A small image captioner, trained from scratch: encoder arch vgg, encoder depths [2, 4, 2].
Rows from block 5 of the image encoder of a small image captioner, named by matrix and row number. Each number is 500 + 25 x the weight over its row's rms, rounded and kept within 0 to 999. All counts start at 0. Numbers have three digits each.
After each channel's rows are labels from the 100 images, of 14976, where the channel reaches its highest value: "strongest on" is what is common among them. Only what is clearly more common there than usual is listed. The data: regions of photos with short descriptions (Visual Genome).
# conv: 3x3 conv (encoder.blocks.5.conv.weight, 128x128x3x3, each kernel summed), inputs 0-63

conv.24:474537484524494498471490523499479449499491473540494514462496500489516494503470515485511470503520487484503479511535497494515480512469524525483508526500510500523514507478518466469455494476506542
strongest on: text has "man"; text has "shirt"

conv.117:463510490507472515498470512467540489500520480505468447475548488488491515507488503501506481480498470477495474485491597526493514485501493501506552505517504527476505497475510551527464481500564505
strongest on: text has "man"

conv.21:473508475508502515499469495529540534501503481509501502476510496490521525543442469550493491491504523515516486476489494487472541507493474462470496505521540538472491509531541466485503503455492504
strongest on: text has "man"

conv.10:496521502521505532506478474464542476514507483481494564509458496515461481463454525522557503464476473491478499455493523485486447501514506493512536535466484499494498480480490470490475490493502452
strongest on: text has "sign"

conv.111:491544486553451477508514480451515505487518483532512472546546490489527471497493500459493476522469488501524513463536483495513478509475528484510527500503470522494507469479508495502446458470488475
strongest on: text has "man"

conv.29:526511513518515508559468476503511494461499472534483521536470499518466466502493495487491559467496501483528514501486530504468491471471531519490503474514526509501492511475470512484502515480498484
strongest on: text has "man"

conv.5:495452482495480457560534478526461489455507480474483474472513467480496513505467523494492469494471494510512510476476463494481469529449495469517493509513499531470494468509507469558499489489482508
strongest on: text has "man"; text has "wearing"

conv.65:515539489499506500497514497478494497514509546486540471474499517498466461510494502532492506495494507493521481484489487474455504506469477475558493531518475519481472476516483555559527496453543501
strongest on: text has "man"

conv.116:506471513469468484466473568466504482515466485466475514492555489488516496482496482509460499505496465469439495469491552454544458535479525501495497480525489518478528441521469498525431503568509445
strongest on: text has "blue"

conv.92:490496472478504502502489488492497527473452487505480477531500504491495501474478486546532474483496544461474549473475513505496485509505496512509489467494510495517443499494479520492495464517543476
strongest on: text has "train"

conv.99:453492494496495468492499481489499513484522510518508484495505517510509501498479516517512479452502472465528495515496512534509464499477510527504469519557596500497529522520511503462475489482491490
strongest on: text has "man"

conv.33:479490529469506482487526487479536518487465530514470465472504474497502493518499512469487488518532479463467549507473500478480500549504540487517460516498477490523520468473491511488507536521494453
strongest on: text has "man"

conv.45:487564494520500494487506498478513507475533490468495495521521504510542539471506483525500483483504498491529457524546535514552460493516482485502465484499529484480528528497526473473438475506565501
strongest on: text has "man"; text has "shirt"

conv.54:507491475457463505482480477483555467472513448499487491485494495461520518527467459494491491464450500450502497497503514488512505505520506492519502488498517497481488473511485471511507479456476527
strongest on: text has "man"

conv.124:577480485486443492548485505496503473479516509538511469522560527501519509511495526476507521521494465468491513484501512530503502511438474517513471527491512489509488493500502473477487484476482501
strongest on: text has "man"

conv.28:466490521534497461508471488499465494456492512507523543510517500534502467522498482519497440481500538531474449455453508468465487484497518495471505489505530487550495512512451479502497495504481484
strongest on: text has "man"

conv.104:502549517523488491484476493527503480501508542481520492511501522517528518512475512463514527518498465467490464528573564507481469473511474501494488503560487503544503498481504511509502474452453505
strongest on: text has "man"

conv.44:515557488520475500493508507523491491494471512485521477485512520499554489512477467432496474513499547499506471548495443519545531509489461487468487497543503495483507502482493526526463451508465529
strongest on: text has "shirt"; text has "man"; text has "wearing"