A small image captioner, trained from scratch: encoder widths [64, 128, 256], trained on regions of photos with short descriptions (Visual Genome).
Rows from block 2 of the text decoder of a small image captioner, named by matrix and row number. Rows with one number belong to one neuron. Each number is 128 + 24 x the weight over its row's rms, rounded and kept within 0 to 255. All counts start at 0. Numbers have three digits each. After the name is the row's rms in percent of the matrix's.
After each neuron's rows are labels from the 100 texts, of 14976, where the neuron reaches its highest value: "fires on" is the input token at the peak. Only what is clearly more common there than usual is listed. The data: regions of photos with short descriptions (Visual Genome).
# fc1: MLP up (decoder.blocks.2.mlp.fc1.weight, 768x256), inputs 64-127
# fc2: MLP down (decoder.blocks.2.mlp.fc2.weight, 256x768, transposed), outputs 64-127

fc1.582 089:084112166117107149109151157118128115179150149125108120089125083132117126176129100145132124137124092146135139089179111119138117125177096124170167095135115143140148123121139101115133158107125104
fc2.582 081:128127111074164147122108142129124181161109165168095131130137118121122123165125110132124104128095127082149112088128108159102110143140146118138157089124117140095108107132142122130159105131104134
fires on: "black"; "brown"; "red"; "white"

fc1.660 088:138169156066143139143147131125119139148132091090122090154199150135129141150118099136106094122112140094159111117112075130113122115144140121112150162162122105113135118125099127108117146177122119
fc2.660 095:115189145110126114127122125166113123120119097112155163166095112085172130161110142143103106108120132104114125097102105159122099146105152153112081184128178125136104099149106154116102129141144099
fires on: "oven"; "stainless"; "french"; "cabinet"

fc1.683 105:081145177131118120102128152117130130141165106122120141137161112097155083139146131099092138160109075173150119118151174144157130129138125117123162130122152123135144132106103118182099137105128121
fc2.683 097:104154085168113165132121140112149137074128132139166100181126159078093103156169126151158150127092108158140127114127125107158093121063118149152130122138135106086138133111068113102138156136126088
fires on: "an"; "lines"; "legs"

fc1.80 099:142174138111139160142137108146116127150158167131141085109136180107136130145116119132164177127106097128138130130181138134160133149128117138100149128163151081163106121160131147113157172142139159
fc2.80 100:121160140154126112120107100126170119140119168139114167135135129118140146137131127128108127124093142118101156126157160095152090132080118096100109127152105109128110134115101118137104128121152135
fires on: "cooked"; "brown"

fc1.355 104:130121137095133114116098162142101095090118139125120132148138150146155136127102135136147118108158075123127117126141144204161073121166151124103139127159094113134190128120105150159151092136143108
fc2.355 094:115115149129106142142119115138153160151124143116131168152175152138117176152167116156152163122121104083110159113136125133160076140093112153103145121139115081108119167149164154108126131160141067
fires on: "the"; "tile"; "wooden"

fc1.93 109:143113134125148113084129141159166110113131125068134112111140137117131097147154155089118112199141096156111154104122109122096115096136136135142176185115135142174135148156104146135178110179112082
fc2.93 103:138112128092142118106101131118102107127140117101173128101102157098099130113121143097130057151110111142107126125114114161119097126144124135130128141114158140141138133190130142151106131165147135
fires on: "at"; "to"; "and"; "of"

fc1.637 098:096142114116117127142147119121120164160152118142193145121116143089099102140113132159110119119112117125100104097126174145153140143117106128152114167094119109075157099140122131123173137106130147
fc2.637 094:111182147129099146131125094152137118109081149158142115134172187125125147167148134141117099107148144109162158116100158093143125135174161130149161101174112089111138118109137081119162127118128136
fires on: "the"; "number"

fc1.21 095:109148151125108108102110153156143154168126104139109133149081182140178164120130149091103119131180111159134098124130114143125125146127117161159130132150122146089093111141095103101150110134111159
fc2.21 106:146140133102158145123129110132150112156104168168153130096120185132137121138145143099109156131124122129126129117148123136141137132084128161165089110141066111147115160095145076118145110147102151
fires on: "at"; "of"; "on"; "two"

fc1.351 105:134154111151116117094117108134124126155111119132148119140091152100171165080098159127164093170142155132105146142151119144110124148140129108135106137126114134127138136180131137133140126092111078
fc2.351 104:165131083164101125116131088147093131147152142137122140107107140118183132111145148117137107143093162134080189106151149145142103085131132136121109160181107149107192072121131118099165120100112096
fires on: "brown"; "the"

fc1.430 126:138176111088130135141122139115171105138079161167125095131107106142126147188094148148096156129163109159126138122099155119139116145144144115121150136162111077122096128160124096067168157136125184
fc2.430 123:157125151100131100150121113131126129149110113116134114129095129144100161140148102105135107137084087083148143130123137101152097165099144128116151129120117139125158155096170125123116096142162126
fires on: "the"; "ocean"; "on"; "of"

fc1.24 084:085121151152160097184178148090122100099143138137164121125106145120130123166143134113106132106135110156138160132096135116149143130113131132140154115122170115129157184131067120165140123098127069
fc2.24 088:126105132155122115161115105102108121138127122126154187114108159126118133151155109132111103121119113143135099100170120116143138143098161125151156166141140098108175141157124080108149069057142122
fires on: "black"; "an"; "blue"

fc1.440 106:141109102124195154145130068152117145101156118129120081118142105140123113138118124106152114134103117113134131175126103177109178117111151099092098112168133112111123121165115127113166193139131110
fc2.440 106:114115127141121122123092090095152124130120101153128107170078128099129105135130138177159130138140123139124123134136145146147132112095163089126122139105141133163109141102158164157134135119125133
fires on: "and"; "full"; "is"

fc1.578 097:101104116094149103134140127175160124152167107091102080157123127160127152149108106118091121089083168135117150132119108159171098148144136107181121117151118152164124110181130118100113103081120117
fc2.578 105:074151110136141109135118153142168108140154139083129114120151139077133180152135120139141100099108153136145111124094144166129105113125154117177123141166138150158097097135092131140133166119096166
fires on: "an"; "air"

fc1.543 107:130079144168136078132140157106137134146158141142109140090120121179104158128139124145115127163127130096125133142119122145120114117115128157111148123152113143121123121136114124130095160142119132
fc2.543 107:141144092122139076133129146148158101101141164128068138156112155155106129091087137103096109141118145112106145151130125140128085117098145115144136133117126133111082132140086161118121134140136071
fires on: "brown"; "the"; "wooden"; "on"

fc1.732 102:137108134137166126179140101171143160132143115152126092136097153108140140117119150120137124082117160145123151126131122135102149140152105118137151101137145103154150141116125105093118099057119144
fc2.732 106:144143064132104079096111117131133137134100081119127162184096141047135167122110159145190096118108143144118125150094141163107138117136137108131113121150104135145128121121143147120143134124095154
fires on: "the"; "stripes"; "is"; "lights"

fc1.39 106:173104122100109151072147123094102126121113120135124123179110149140138103125118113114181063156108126103115144129106167144116112120090112128145105161084200138126086142087113123122092154149128100
fc2.39 098:097124076115106107076123134165131143133114132124096187127115140122118124186152116118161092110118148136131149155109098148116125144141121124161113159155137170141109165103090101137153100135123130
fires on: "stuffed"; "painted"; "are"

fc1.30 094:141133083128122130087100166119161133092142120117131130108146120110125145108145108117138111182093161111144137132131136149106160186156128122118138134071188136137141077105110125163099093120162132
fc2.30 086:149131125119103114131153121094114127182147143166112148128146091134101153142126147097156097086171165158150144138145106116083147111197115108089154156119151156141169122119104083111130100135144146
fires on: "sky"; "."; "color"

fc1.722 079:157115128140142137127157137107140111075124139126161109154130136119137121143163143122141166145133148141100079112146113138107128116124150132098114091105148137145123106092139123079164130120113202
fc2.722 081:124127092112128098170156129146161085103155099154093141087157133137133131139149117147126113148132145133124110090100114126134134151117082118127123139149117136128099121131133101076160150106125172
fires on: "a"; "being"; "of"; "is"

fc1.690 097:103145153140110112109121145115098114140158101090120130139148170130116129132116107103113140091109108141136129105155155119121095125146117107182174137158187130130159121117100100105090093123122112
fc2.690 094:116158135140101103137108128163047143117119125116137124134148160149149168126135120086124116159140127134148151139151126150095077166115103123103118135147117148056127104093093107119135163150127135
fires on: "an"; "is"; "sign"; "black"

fc1.626 121:160179108125091149156107144151093147120117135124132124117134085146145122119156098121131131150088135140143126121134123142104150127157119134140117118129174125143142103141109141109097107094151200
fc2.626 130:139166140141110118153119141154133162124120133153121110091153135116129129158136177099112116161137115132112135143124144172103130106125115086142154137131155123166166116126151141166092148100138162
fires on: "in"; "on"; "little"

fc1.66 105:135153105110127138092129138161134122101154127135087112130136061152178130106115104065118124115161099127125106086123113128143117115138082094120114095108142115149154167126153157144123151129134105
fc2.66 112:104107067131104133131143112145129129093132091150160121130155138161147105126117108097145146116194125141122165110107150123137102130118127171096180105150168130135144116096179141109126139105088171
fires on: "on"; "the"; "a"; "wooden"

fc1.145 095:146138115129150152094106111144101109106132128090123113097167117105134095177156131101130119112162149146173140141115142096140084154127127160159069141106135093116140127129136127122074125142138137
fc2.145 107:117197076113108114101104090112106123119135123144094106118083135113148128092142143170114131148139080137109145070125115115145106105142138182137098139143092132144124099100106148099101088125150109
fires on: "oven"; "white"

fc1.224 104:165121174145151104108151156173178097172152083116132139160128156117083064135109122091128119134170082177141090136126118181161097138144114153167117135099118100097105129140124173121123107129165124
fc2.224 095:115113146081135109117135131136173114176130130091181134097114104148150127134157133063124132115165115143147102116128121138144144161122160137115137148151132152124100153152132109152114103131175124
fires on: "the"; "eating"; "soccer"

fc1.241 095:096113127130132147125144145126146105156102113112084117130132163136156170132165156170168125086131130156119153164147094141128133112111114173131171162133113139129130101087129150123168103104119076
fc2.241 100:101080128151148124129109123119075137182123136154096142042150107128112137161157133133164140109153146105106130117160131125158113111141136161093125169111142077145124141098121106150153160130132144
fires on: "and"; "wearing"; "has"; "rubber"

fc1.131 098:124128152127152097102139104109147112153122135154149138132089131121122179103129122129133142121118139166099121103133141138114127155151159156153128117129110127117100149178075078143142149132156154
fc2.131 104:121152148136149146140119084130126156094142159157188132159149142126113120123150151141141107141129152130137149157133124111133105136109122140146143097117164089130086098083138133118138152134114145
fires on: "two"

fc1.761 112:120150136117159111101104174103127130141137078122118080125142158135142096154114125120141139136127136109146157106105125071151076119142122145169153182172154150140102144139146153158139096122105141
fc2.761 110:134139162093132161119127142150098146129104168110124147091104149163121111147127085086126108153099107155121151168096137101130157107126112162131149126069150189167103147148165157127153145078162125
fires on: "on"; "along"; "the"

fc1.169 111:113144153168122174120138123132130113148101130156154101131151127123170138106109113122113082095114150126121135122063091131127123127136127151144114096155133118127152113137175126182074124136152152
fc2.169 114:127146181126096151139108120099113109103104095095132115121183121145127120130090133112105136103124164117094143144106106157108141122143117109085114144079199120138154125181089146144143090155143120
fires on: "white"; "blue"; "top"; "green"

fc1.33 091:137141146156128101158085129091126202146110168151144103138082132126078149133159137168159103130127119128123174131088135124167122143097124100149164129168127140133152145120104124094078126154091105
fc2.33 104:114114099095159128100122116151120139134113126123152140127153137132135120108149145127162099065113076133146130104142134108163144127127121135128123101092182128118148146158164117125135115110134134
fires on: "with"; "of"; "some"

fc1.719 088:081117143127084109131125157174149179122176110110071145135112179106101119179143132171148128148129110176132161140157138147081114159108118157120114117111152100097179137118124113093150069110116149
fc2.719 097:087127166083104120114150095142113151100125047118116131164134187125142115139130127124079133114108102133156190129123102085123125109100109087132149121114110160153132148086098141145112161133193120
fires on: "an"; "being"; "arms"

fc1.175 085:133118103133153159130136161109128156096132158131121111128136123168122134160117109146149121118147149165125134103118125087167121127147128171116107158133075143164167129108086134119075117129140147
fc2.175 092:106107120067146137109119152113121130120136134120121141121141149105141121093137141113114138107143168121123107165112095146137104176108150116159156177135186140124145131151104122118127151146117144
fires on: "a"; "silver"; "of"

fc1.596 112:133084120090144154107180151105122108138137149105166123139142146133113112134109139125166091148147135124118085128152126137107113102135129175071125137082177074155120097152116128124111118130120103
fc2.596 098:108096101101092126076149125156143125163107161104095129121143097139127110143119147112140145109099110132102111125134106142082123130126124123078105105115126140110141113128137143145164101128100164
fires on: "stuffed"; "covered"

fc1.482 083:098130097090135117124114135125135121111156078127109096119135132106089144162120096134135142142124129142113132135143175108131147139111098117132153112144147127099124117120093143105129123139106153
fc2.482 084:130125104139091125152147140118142143078120156147101147132130114158101147138074128095113106120130144133127144133140122127117161112093133086113135074100146123116093150124140124073158113147077142
fires on: "sky"; "ground"

fc1.679 105:137118144124108128149149162101134157145110163186132096139126143076142124138127112140140163115143111095138105123132123089116128119172156124135141177141129155151117117162117138141103136145103164
fc2.679 111:145111157138144105115163111129104136139123120144153123142082134117172127165136124153125137140165129090108161165160098103112129114131161149113129123104150139116117129133112139135110119106090138
fires on: "baby"; "of"; "medium"

fc1.229 094:081142144105134093148130162123127142152133114153122131133159123096168120104151132180141162124145123112103151141139148126142120143132150112105138117132137114137129099120117141145166148133128134
fc2.229 092:113175137125119113122161144137129138159143110147157086097105157140123164137103121137165121116141142105103155134140141095111142069126078126122144101154117119153143107124134163119169121154073140
fires on: "cooked"; "fried"; "of"; "head"

fc1.641 111:172113143133132099161120145144163133141158147137101140129122155145102162084161125099133090126107095127185119195114103169144106093149132139138162174132100105111130128110100168159152090145123127
fc2.641 103:093134140114159123138096167177126104150149143116126102098182131175137152143109146170125143064093135159150109155109124104114106093154112099092142130126118117142108150150114127108108148093143111
fires on: "and"; "wearing"; "color"

fc1.7 116:141123146149172133139122096130088141115102144141096082162140143149115162122124101124101148142150106129092137109081156123105113133162148115093104121137147107109092123133098096061154176144131131
fc2.7 121:103121129115136124187135113167118137148131154092117087103106117102102134121138110138115152140102155123137118147136107123124114128108090096090139155115148152125140140129129114163112127110154150
fires on: "of"; "a"

fc1.463 101:136115127138148149136159118126156104163141150120084136134113074116131096133085118105149153109145157152109125135119097114156192092146140167096134122150092115134122153144179082130116151127117148
fc2.463 114:067091107140151133097145139121113102138168127128083121152103151139119124112157185100137160183071118116147086162110157115119089124157116091149109129116092130120131132130143129119104152127106111
fires on: "a"

fc1.17 106:146166136119096149089132120109180143081091102112127098145171125114158091118115099118139114149107151145088116170116138108115113090140168108104098190143114098095133163115105068127167157163151089
fc2.17 101:164165141140145161132159134099122138146159146105110122102124119108150084106085108137095128151088129081116137110102142105130137099120142081113132134115133117145121120087100134134172129148125085
fires on: "glass"; "back"

fc1.253 091:125130150145115113093136161153123113106097173139103068119129164152088152116129107124100138153113119135109081125146118145109087112151103127113129123148121088140095123127130115136135131147157114
fc2.253 102:112149123121148145122121166196152125112095164091110121163086162156143155127152131151097104129118099115141095126144138122132120117162130105123114131105127128132126118110093079146119133161130112
fires on: "the"; "flat"

fc1.250 102:135159134178147148097125151128117134192144156142115119135118113070123147129133151122132109132117146161070110146120086143124148144108118112102120156136111102111119124120149125149162129103167093
fc2.250 109:073100169127185133107139097157115142121140141150164107115162129128140122143143141114123141088081149146157119174134134125167103139133149119155111114109134131104135118124131110112126167110164130
fires on: "two"; "of"

fc1.285 097:096146115133102111111120141124153155125156089095137130140138123110169120135146134109123080135109136099155149106141126149116150184129114117099112145166167157151117194162118127096141082132074131
fc2.285 095:128148132119136106121129126097127148161153139100098105117093127123068105174142153123141155101134096130159120138103142113128114107142126106127156116126165140139151129193126120151146108166167117
fires on: "of"; "traffic"; "power"; "signal"

fc1.86 108:158099132091141107118158104160147131131133133107102187123167123121148115116122120114115129123168140123116170152126156131150155139146138150153093132126097125100126121081092127082148108161147112
fc2.86 117:114136131117089127149085141120103106157129141101116137139181163164143174101138130159150127144107101111120133123133118112083138159113131100174153140138140142135093123115158132138136127103156162
fires on: "in"; "paper"; "and"; "is"

fc1.526 103:085119147154145134124148091115122121121119160093165101110126133084118067119108124147159098109112103118129110145088112126119104151083126112139111138097171125157155104143106116145179134105140148
fc2.526 106:103117118130135119118150130134089092142106099166174129121177127132136127164100098134170078141166128093146134076172148151134124101150108136128126133125123102123138142112131102111144164097120172
fires on: "two"; "the"

fc1.640 096:165136151144165130134125126106171100145143132103132142166107147141148114147113151122135141113157162144089105148171108082136102133104141128153128080136100145157104116146156110123171151158143157
fc2.640 102:138146150150123123118112104105147116159138099130129102159121159103131084145134104076122106120148098125074137142143110155133153122112148120151107111115131145134062181119141114109133102152145177
fires on: "and"; "very"; "being"; "be"

fc1.276 102:080097119111095142133143160146139113109099105143112122150133071117168112125141142124125125080145135150146178085110086120108096160145124144158173124150128122135112097149120118148132148106110109
fc2.276 107:127125109088128117108136178141116132126149087158092138136143097093178074145164150124175133126124150135127137066113093151102103147118129079153168098192104135135167119161118114112149094095151090
fires on: "is"; "person"; "skier"; "boy"

fc1.659 085:108121151131132127153153159160164155128125133099140121104120108140173086131126116092151164149153141156128174177133123096118119129182174186136118079134126147131160116116145109126161146110141128
fc2.659 083:085165126099065136129106157138114136122105155105140119108160135100122133095126144158115139160108114107152127142154119101150139079144126114094111170160146124126137102113073115153130164130127138
fires on: "two"; "middle"; "three"

fc1.450 092:128133113134146136093103179153134131101130127119092123117132132147143104102150157135108103123157145110156096102156127135120121151155066108138146119146144149104097126120147097128173116113102095
fc2.450 094:126155128166108161099122112171137141125110095102119099178168053099142103121122146108168112132136146106135125142115166166113121159148110170121154108120137113147146158156115099096137133128098139
fires on: "white"; "outside"

fc1.700 066:161146092141141170101153144156156141140134109133116078154175108139145125126117159137112126117143090150124150093088121102146136140138094102100105132119116139161086125136158102114114132121133112
fc2.700 077:166148096156125149148128135177112127161136124117126118088181108107118123145105161104106147164111098090115119105103095153141113127155121112182138106131170125149133114101164132135161103043147116
fires on: "a"

fc1.404 091:098104109118101126140125092137087115155103094098071115159124160090134148100158160099172113101129134150137123092125150148125120151162136117130105107137158114121115148131136143125147138101120105
fc2.404 096:118089117095139097116115111122122145141132138147133156096122130140106149128121153150149150088115142099132144124144142156094132138094114117135116109099147124135147148089078146130157141141134134
fires on: "white"; "yellow"

fc1.223 115:127096083135098133141160116129137175101129108109119146146135144118126123114111106128161161127147082132117097147103168152125148106127131122113152156116165098136135101117150124149132105138096144
fc2.223 111:155122121115165149158130102161117182127160114115111097093128160151111137155126166133117153130110149116142106125106116144148122142129151106109099125129155127137158106127145135118122120106172135
fires on: "is"; "are"; "with"

fc1.126 129:135147149125117104135117107081090106108129140117152139121114117092086115139081126175092136126082113105098117122116119130156168150093119097141083099156157106163156099113118158097129102155124152
fc2.126 123:107141096062129100147118096126095169129137095152140093092131123082106099098155147112111128146137143130152143158151167122115104098035089130129092112101146118152148110134095143106072138140120137
fires on: "blue"; "cloudy"

fc1.523 089:111132140127154140140185145128120095167107114146115157165102117132106097143145147092101099106127138142124089115133108078145152109147103117104104132120114098141131141161120140158153103121151108
fc2.523 091:135106107152126098170123109084107141138113113130140099069131111100093168185108166157086117119125107127129098139134156087149113116098106138104164159104115133110098113094113113121160104106127151
fires on: "blue"; "black"; "red"

fc1.729 095:118149120099128143158106133125166166124151123099130094126193203090182141143110138121120132155136140159168146082151127104143156109131150130149194133117114125098132100154110097132140143146113124
fc2.729 092:159092116153113142163110155125128100105143108116131108122092165124117099102122136145130155180179121174151146114174066135126118161156104154149075134139127127133102140138124124105128142203131116
fires on: "a"; "-"; "to"

fc1.623 112:135135153113136140091126113104160131101149133128136088112116103126177096126134138110151099149135151125146185143095122103117118095161150125122089144115165128129146125138082129094115134171123135
fc2.623 099:153085127097157122106098140101181169129149116135139130077077123077157126134154115139098118115107134087145172190118088138130124117173139111121124125120115133114197121137143126094084109119127129
fires on: "glass"; "in"; "half"

fc1.571 102:126128132147188104133158135119144134082138119105101119099114117150166128167154158165121141086111138115132143122129089190150156123117150140125127168164098149126114164130116117118122122126127144
fc2.571 102:117104129129118143140175154093092137142094085128141154120119116086174100135145135161133127140159146140131108152141131152130173163123114167148098141115086106115143120110154107106136109093138180
fires on: "is"; "and"; "has"; "with"

fc1.481 109:123142148127137136118123111101132151140139105106065133112142118149104105116152109102146140138142152083108136107176134117162106127118120117169068147165109147123096141140113162131098133142130123
fc2.481 110:119131131082123122136096123142137137121115112119141115129176133218128148134179146110145152098145127101109105132122113136146115083102123115135131090117140170082165136107140115148092165122100127
fires on: "a"; "is"; "black"

fc1.228 093:144134135165130084143100135133117093124111148130101087145149133136105117127130205134135160111125136111119118096155134123108138063143125169126132086090141117168134095190144104150121120132138127
fc2.228 089:137148129123175123123096091160074105131125122142118086150120149155118100138111125088169129134148159115142102083105156110167109119132114117141128097125118120076127134172115106128192135109158128
fires on: "is"; "large"

fc1.195 087:147142120120149160128107111107127148120111168127158157158144157128106131131128150118169117110127146079155138106151142123127148053154099159125120108107105137126084091107117150086124126111131126
fc2.195 092:100098125132153166142101137123130132086116126109121155182121054130118107066108094152125124138125085111137119155134133126164166149125121133109126158086125128179150159137157093145122136120079147
fires on: "is"; "woman"

fc1.303 097:111144103143162151073129153122107124125114091148140116111082163159122125102124146113126108118121154122145129107102172135136110144126106149180144131096171114121175160129110142147095155125108121
fc2.303 105:108095100141151131147123118121136109059134130089110145115117127163163148131126099184152084123099172103139128105148165145095131164132116130143146107117131113135135114172117127177100149143079106
fires on: "with"; "small"

fc1.675 100:164150115136123122134130128114103082116117151134115094127137123137083123117155144157132097140132136115122111130142145142152146151127111111090153107125136165176152168146134134134159127097109114
fc2.675 105:132129105135109108105120145112145117161129137116129135137120160096138136171164128130130128131106093149105129096151146114146091100121109147136148117142131142130098132189123124108117106084183110
fires on: "with"; "red"; "green"

fc1.454 104:133112150138071119125121117104131126150133156131104110136159130111088125155120104098146104088131141143147103151110101113125106151108162126124162100119112108105125161116117167148132145115121125
fc2.454 114:126165122119125125158095146167109127115110113117105138099107204133150084130124090131120143108182120110094138132118173128112101158116118106127148140128117128088123144140108089164089091123104131
fires on: "white"; "black"

fc1.631 102:137095114155130130072169151119113129147110141135148126148140119163112127123109136127080118112171144159111158090148101126112117152122134129137139111156130134112128070109076140109084150092122122
fc2.631 105:106097119126138107140108134121172175109132153117129145163150132150134079137171105120073130109149119149110143118145123148107143146123150127114134155141125091124122130112123170149146089099114124
fires on: "white"

fc1.76 099:117112128134125087137138113128102087130130166120115136087142116126105160116129132138096119138103119081133139162137096141182162105129114105125104167096099101120136163123162179110146157127083131
fc2.76 113:108093148104088142107140151124131125154094174125155117120133131140092119114114138119091087120137126185128080190133150121135144075132104162113113139139127129123129147139124110116171139103172162
fires on: "blue"; "the"; "black"; "stop"

fc1.18 101:135127111123111105122110144144090177158115158156092143150154109100125114149121144121127105152160107119130114075090134152160144143114131147131103162135137180139168104135148103096155119171121131
fc2.18 108:086133133145169133099102143109172132129116166109133152113162144135119148133127131087149146136117103120153107137122130157140128167166103138091117094100103212112153118181175142114152152121145128
fires on: "of"; "a"; "in"

fc1.194 081:120094144148186120123111137146170099136131111139160095169100107119113138120125105109146067130118126132123123106114119170136085109123102159141116102142117084110140152108164083137157106112138129
fc2.194 076:136062140153146134134159118137135153145146112129133101129097111074091162115114136143121108168104143118174127104101135189122138096096138134087161148105125149072152153147126092104148128156172112
fires on: "is"; "are"

fc1.671 072:135188101086133125136103120164143095127122096134147123117098109078126143158132112143103125162116124113117111086160111164132136098107157137136115117151137113133101103133093141094142163085123102
fc2.671 075:125149128140151137089138094129079165140129082145145085122129136096152106112169178149166125159163128173167110105126138094130064108123106129076143121123115135151155142149084089088121105130134088
fires on: "blue"; "is"; "the"

fc1.619 107:139134074146134181136113120096126127136155153091126119110145147122108120119147120169127128130127126152097123160117145109099117112123125099108127144128132079106126155149121110161127158129104125
fc2.619 107:136150108110118161173102124097091141152144143120123127125096123135142110119113128144097104144098120133116137135138147146154094119156161088119095110167138140143125069147112085116145150158131135
fires on: "at"; "the"; "has"; "with"

fc1.569 120:151106133146137142138140139122168137109129144158121119113145126123145122089161135198133118100148100126101136159134097110117114139127143140122135178093118105106148142135115110167155122125134139
fc2.569 110:131185139092109151134141146111093164109088157155093141058159133196122131155135123157150099106156136144145106159105123142142121099134101140099144202130099124133134130139130127163129136114114104
fires on: "and"; "wearing"; "light"

fc1.247 091:131091125096132143084138112154117098132151139117138115166142122125163133136165183182121131100149068127159138103113145123145142120125160124126134103108084098152136148126160156128133083147145111
fc2.247 091:099104090112098144095158075138115115110157142144119114139142146124119147122138145116162126090132115132136096074127124129111103121119125132167127127112132119126146114144132084171147137152132124
fires on: "wall"; "floor"; "square"

fc1.584 104:113145156162117118125116130133132130103167118117125137101143139106152168142094122143093144178127132084142092051116098150120089129138150128110109106091155103156158136148092163118132146150134139
fc2.584 111:102109104177155143157125164122139084111145083137138075122110122132147107143131137158130151157141140106104143111101134127129129098113128137153134134145074130141112120137130127125130159128164158
fires on: "is"; "of"

fc1.533 091:164149130142107125140140124141114167142147150103135113117155137119160108131134121119158091152129156127109164152091142153099101120169140154118101125095141103111127071122147128151130132146122125
fc2.533 085:129119102156124117128078113127137143150127167121164138115085145132139111121119117122086118159111085104131103105130162102147114117094135125137118131129122135122127116090105103134106143121170127
fires on: "at"; "on"; "oven"; "stove"

fc1.142 086:074125101145121131149151094142120140162102117154109112115146129159173083166109199110146144097138101123152140123132142127117143102162159109100129172154133169103131164115094106091117116144117118
fc2.142 090:157130139061108140178116102147125162074134140124136100105186134106164106158148166100128160115147113131137147130091139136106134142130187132159133152118171130112129136105131157129129148133140125
fires on: "the"; "of"

fc1.40 089:108090151133112113147087139151109137118110112119129120113133116132130159123138139164127115119129084143169130077095109181095108125156160125106172125146134101178100124151099150033163117159149098
fc2.40 080:118079114139119140132090121171145105145147099157126110123130140120123110154114148138119165135141138099112144132076117163086114142157124157137151122149127152146133064158123103164088129112122164
fires on: "and"; "with"

fc1.595 081:116115106153112148096124150111077147175161126144113140135140103165148128130165165137102125114142129122071083133162146126106121164109111152144120153129127112095158143140138148133114122133067154
fc2.595 081:116158088127087112116142126139129106137143141116101155103102117107160137075104097125117044114131131107146123131125157091121108147145133147117101146128120182121157103112171144146137141124139106
fires on: "on"; "swinging"; "of"

fc1.394 112:112108124184103170084118097154120117140143150145130124150165115149138123075119188140122117117142081157117142110125133109165089132120148160094114138122122115170117123164170143153144133116082143
fc2.394 110:108137102125146151162119084121152103121139120141078133142125113142138161138100147155104175131063107136168115084108120123122087156126140096113101133166105099146114130133113109151147136142073149
fires on: "on"; "of"; "riding"; "a"

fc1.459 105:108120123154146134149112101117158112160151105111152114159092124187154094138094148133140110115127087135168116106103143153077100092121102129109102112083095113122092140160085126077098103134130109
fc2.459 112:172100132120174162102140139118141136140132135114090108076103147119149112149133122106119120098132114166111133142128116125142130107086108132111153124151140107157146139165103114134125136066162139
fires on: "with"; "a"; "trash"; "plastic"

fc1.627 110:060147133132117132149100139149129137131144137120136125113104150138143116107128154140127126114120075125111098140107088114114122140145126143138127168122122157150106103103116144154163150118151161
fc2.627 115:165145104106102145082178097143141085126116135125140124135187137090161151126113137153125140094143135127121143100133143129176115108113100083119154121125128116156127142098145095138131121143100162
fires on: "two"; "the"; "of"; "behind"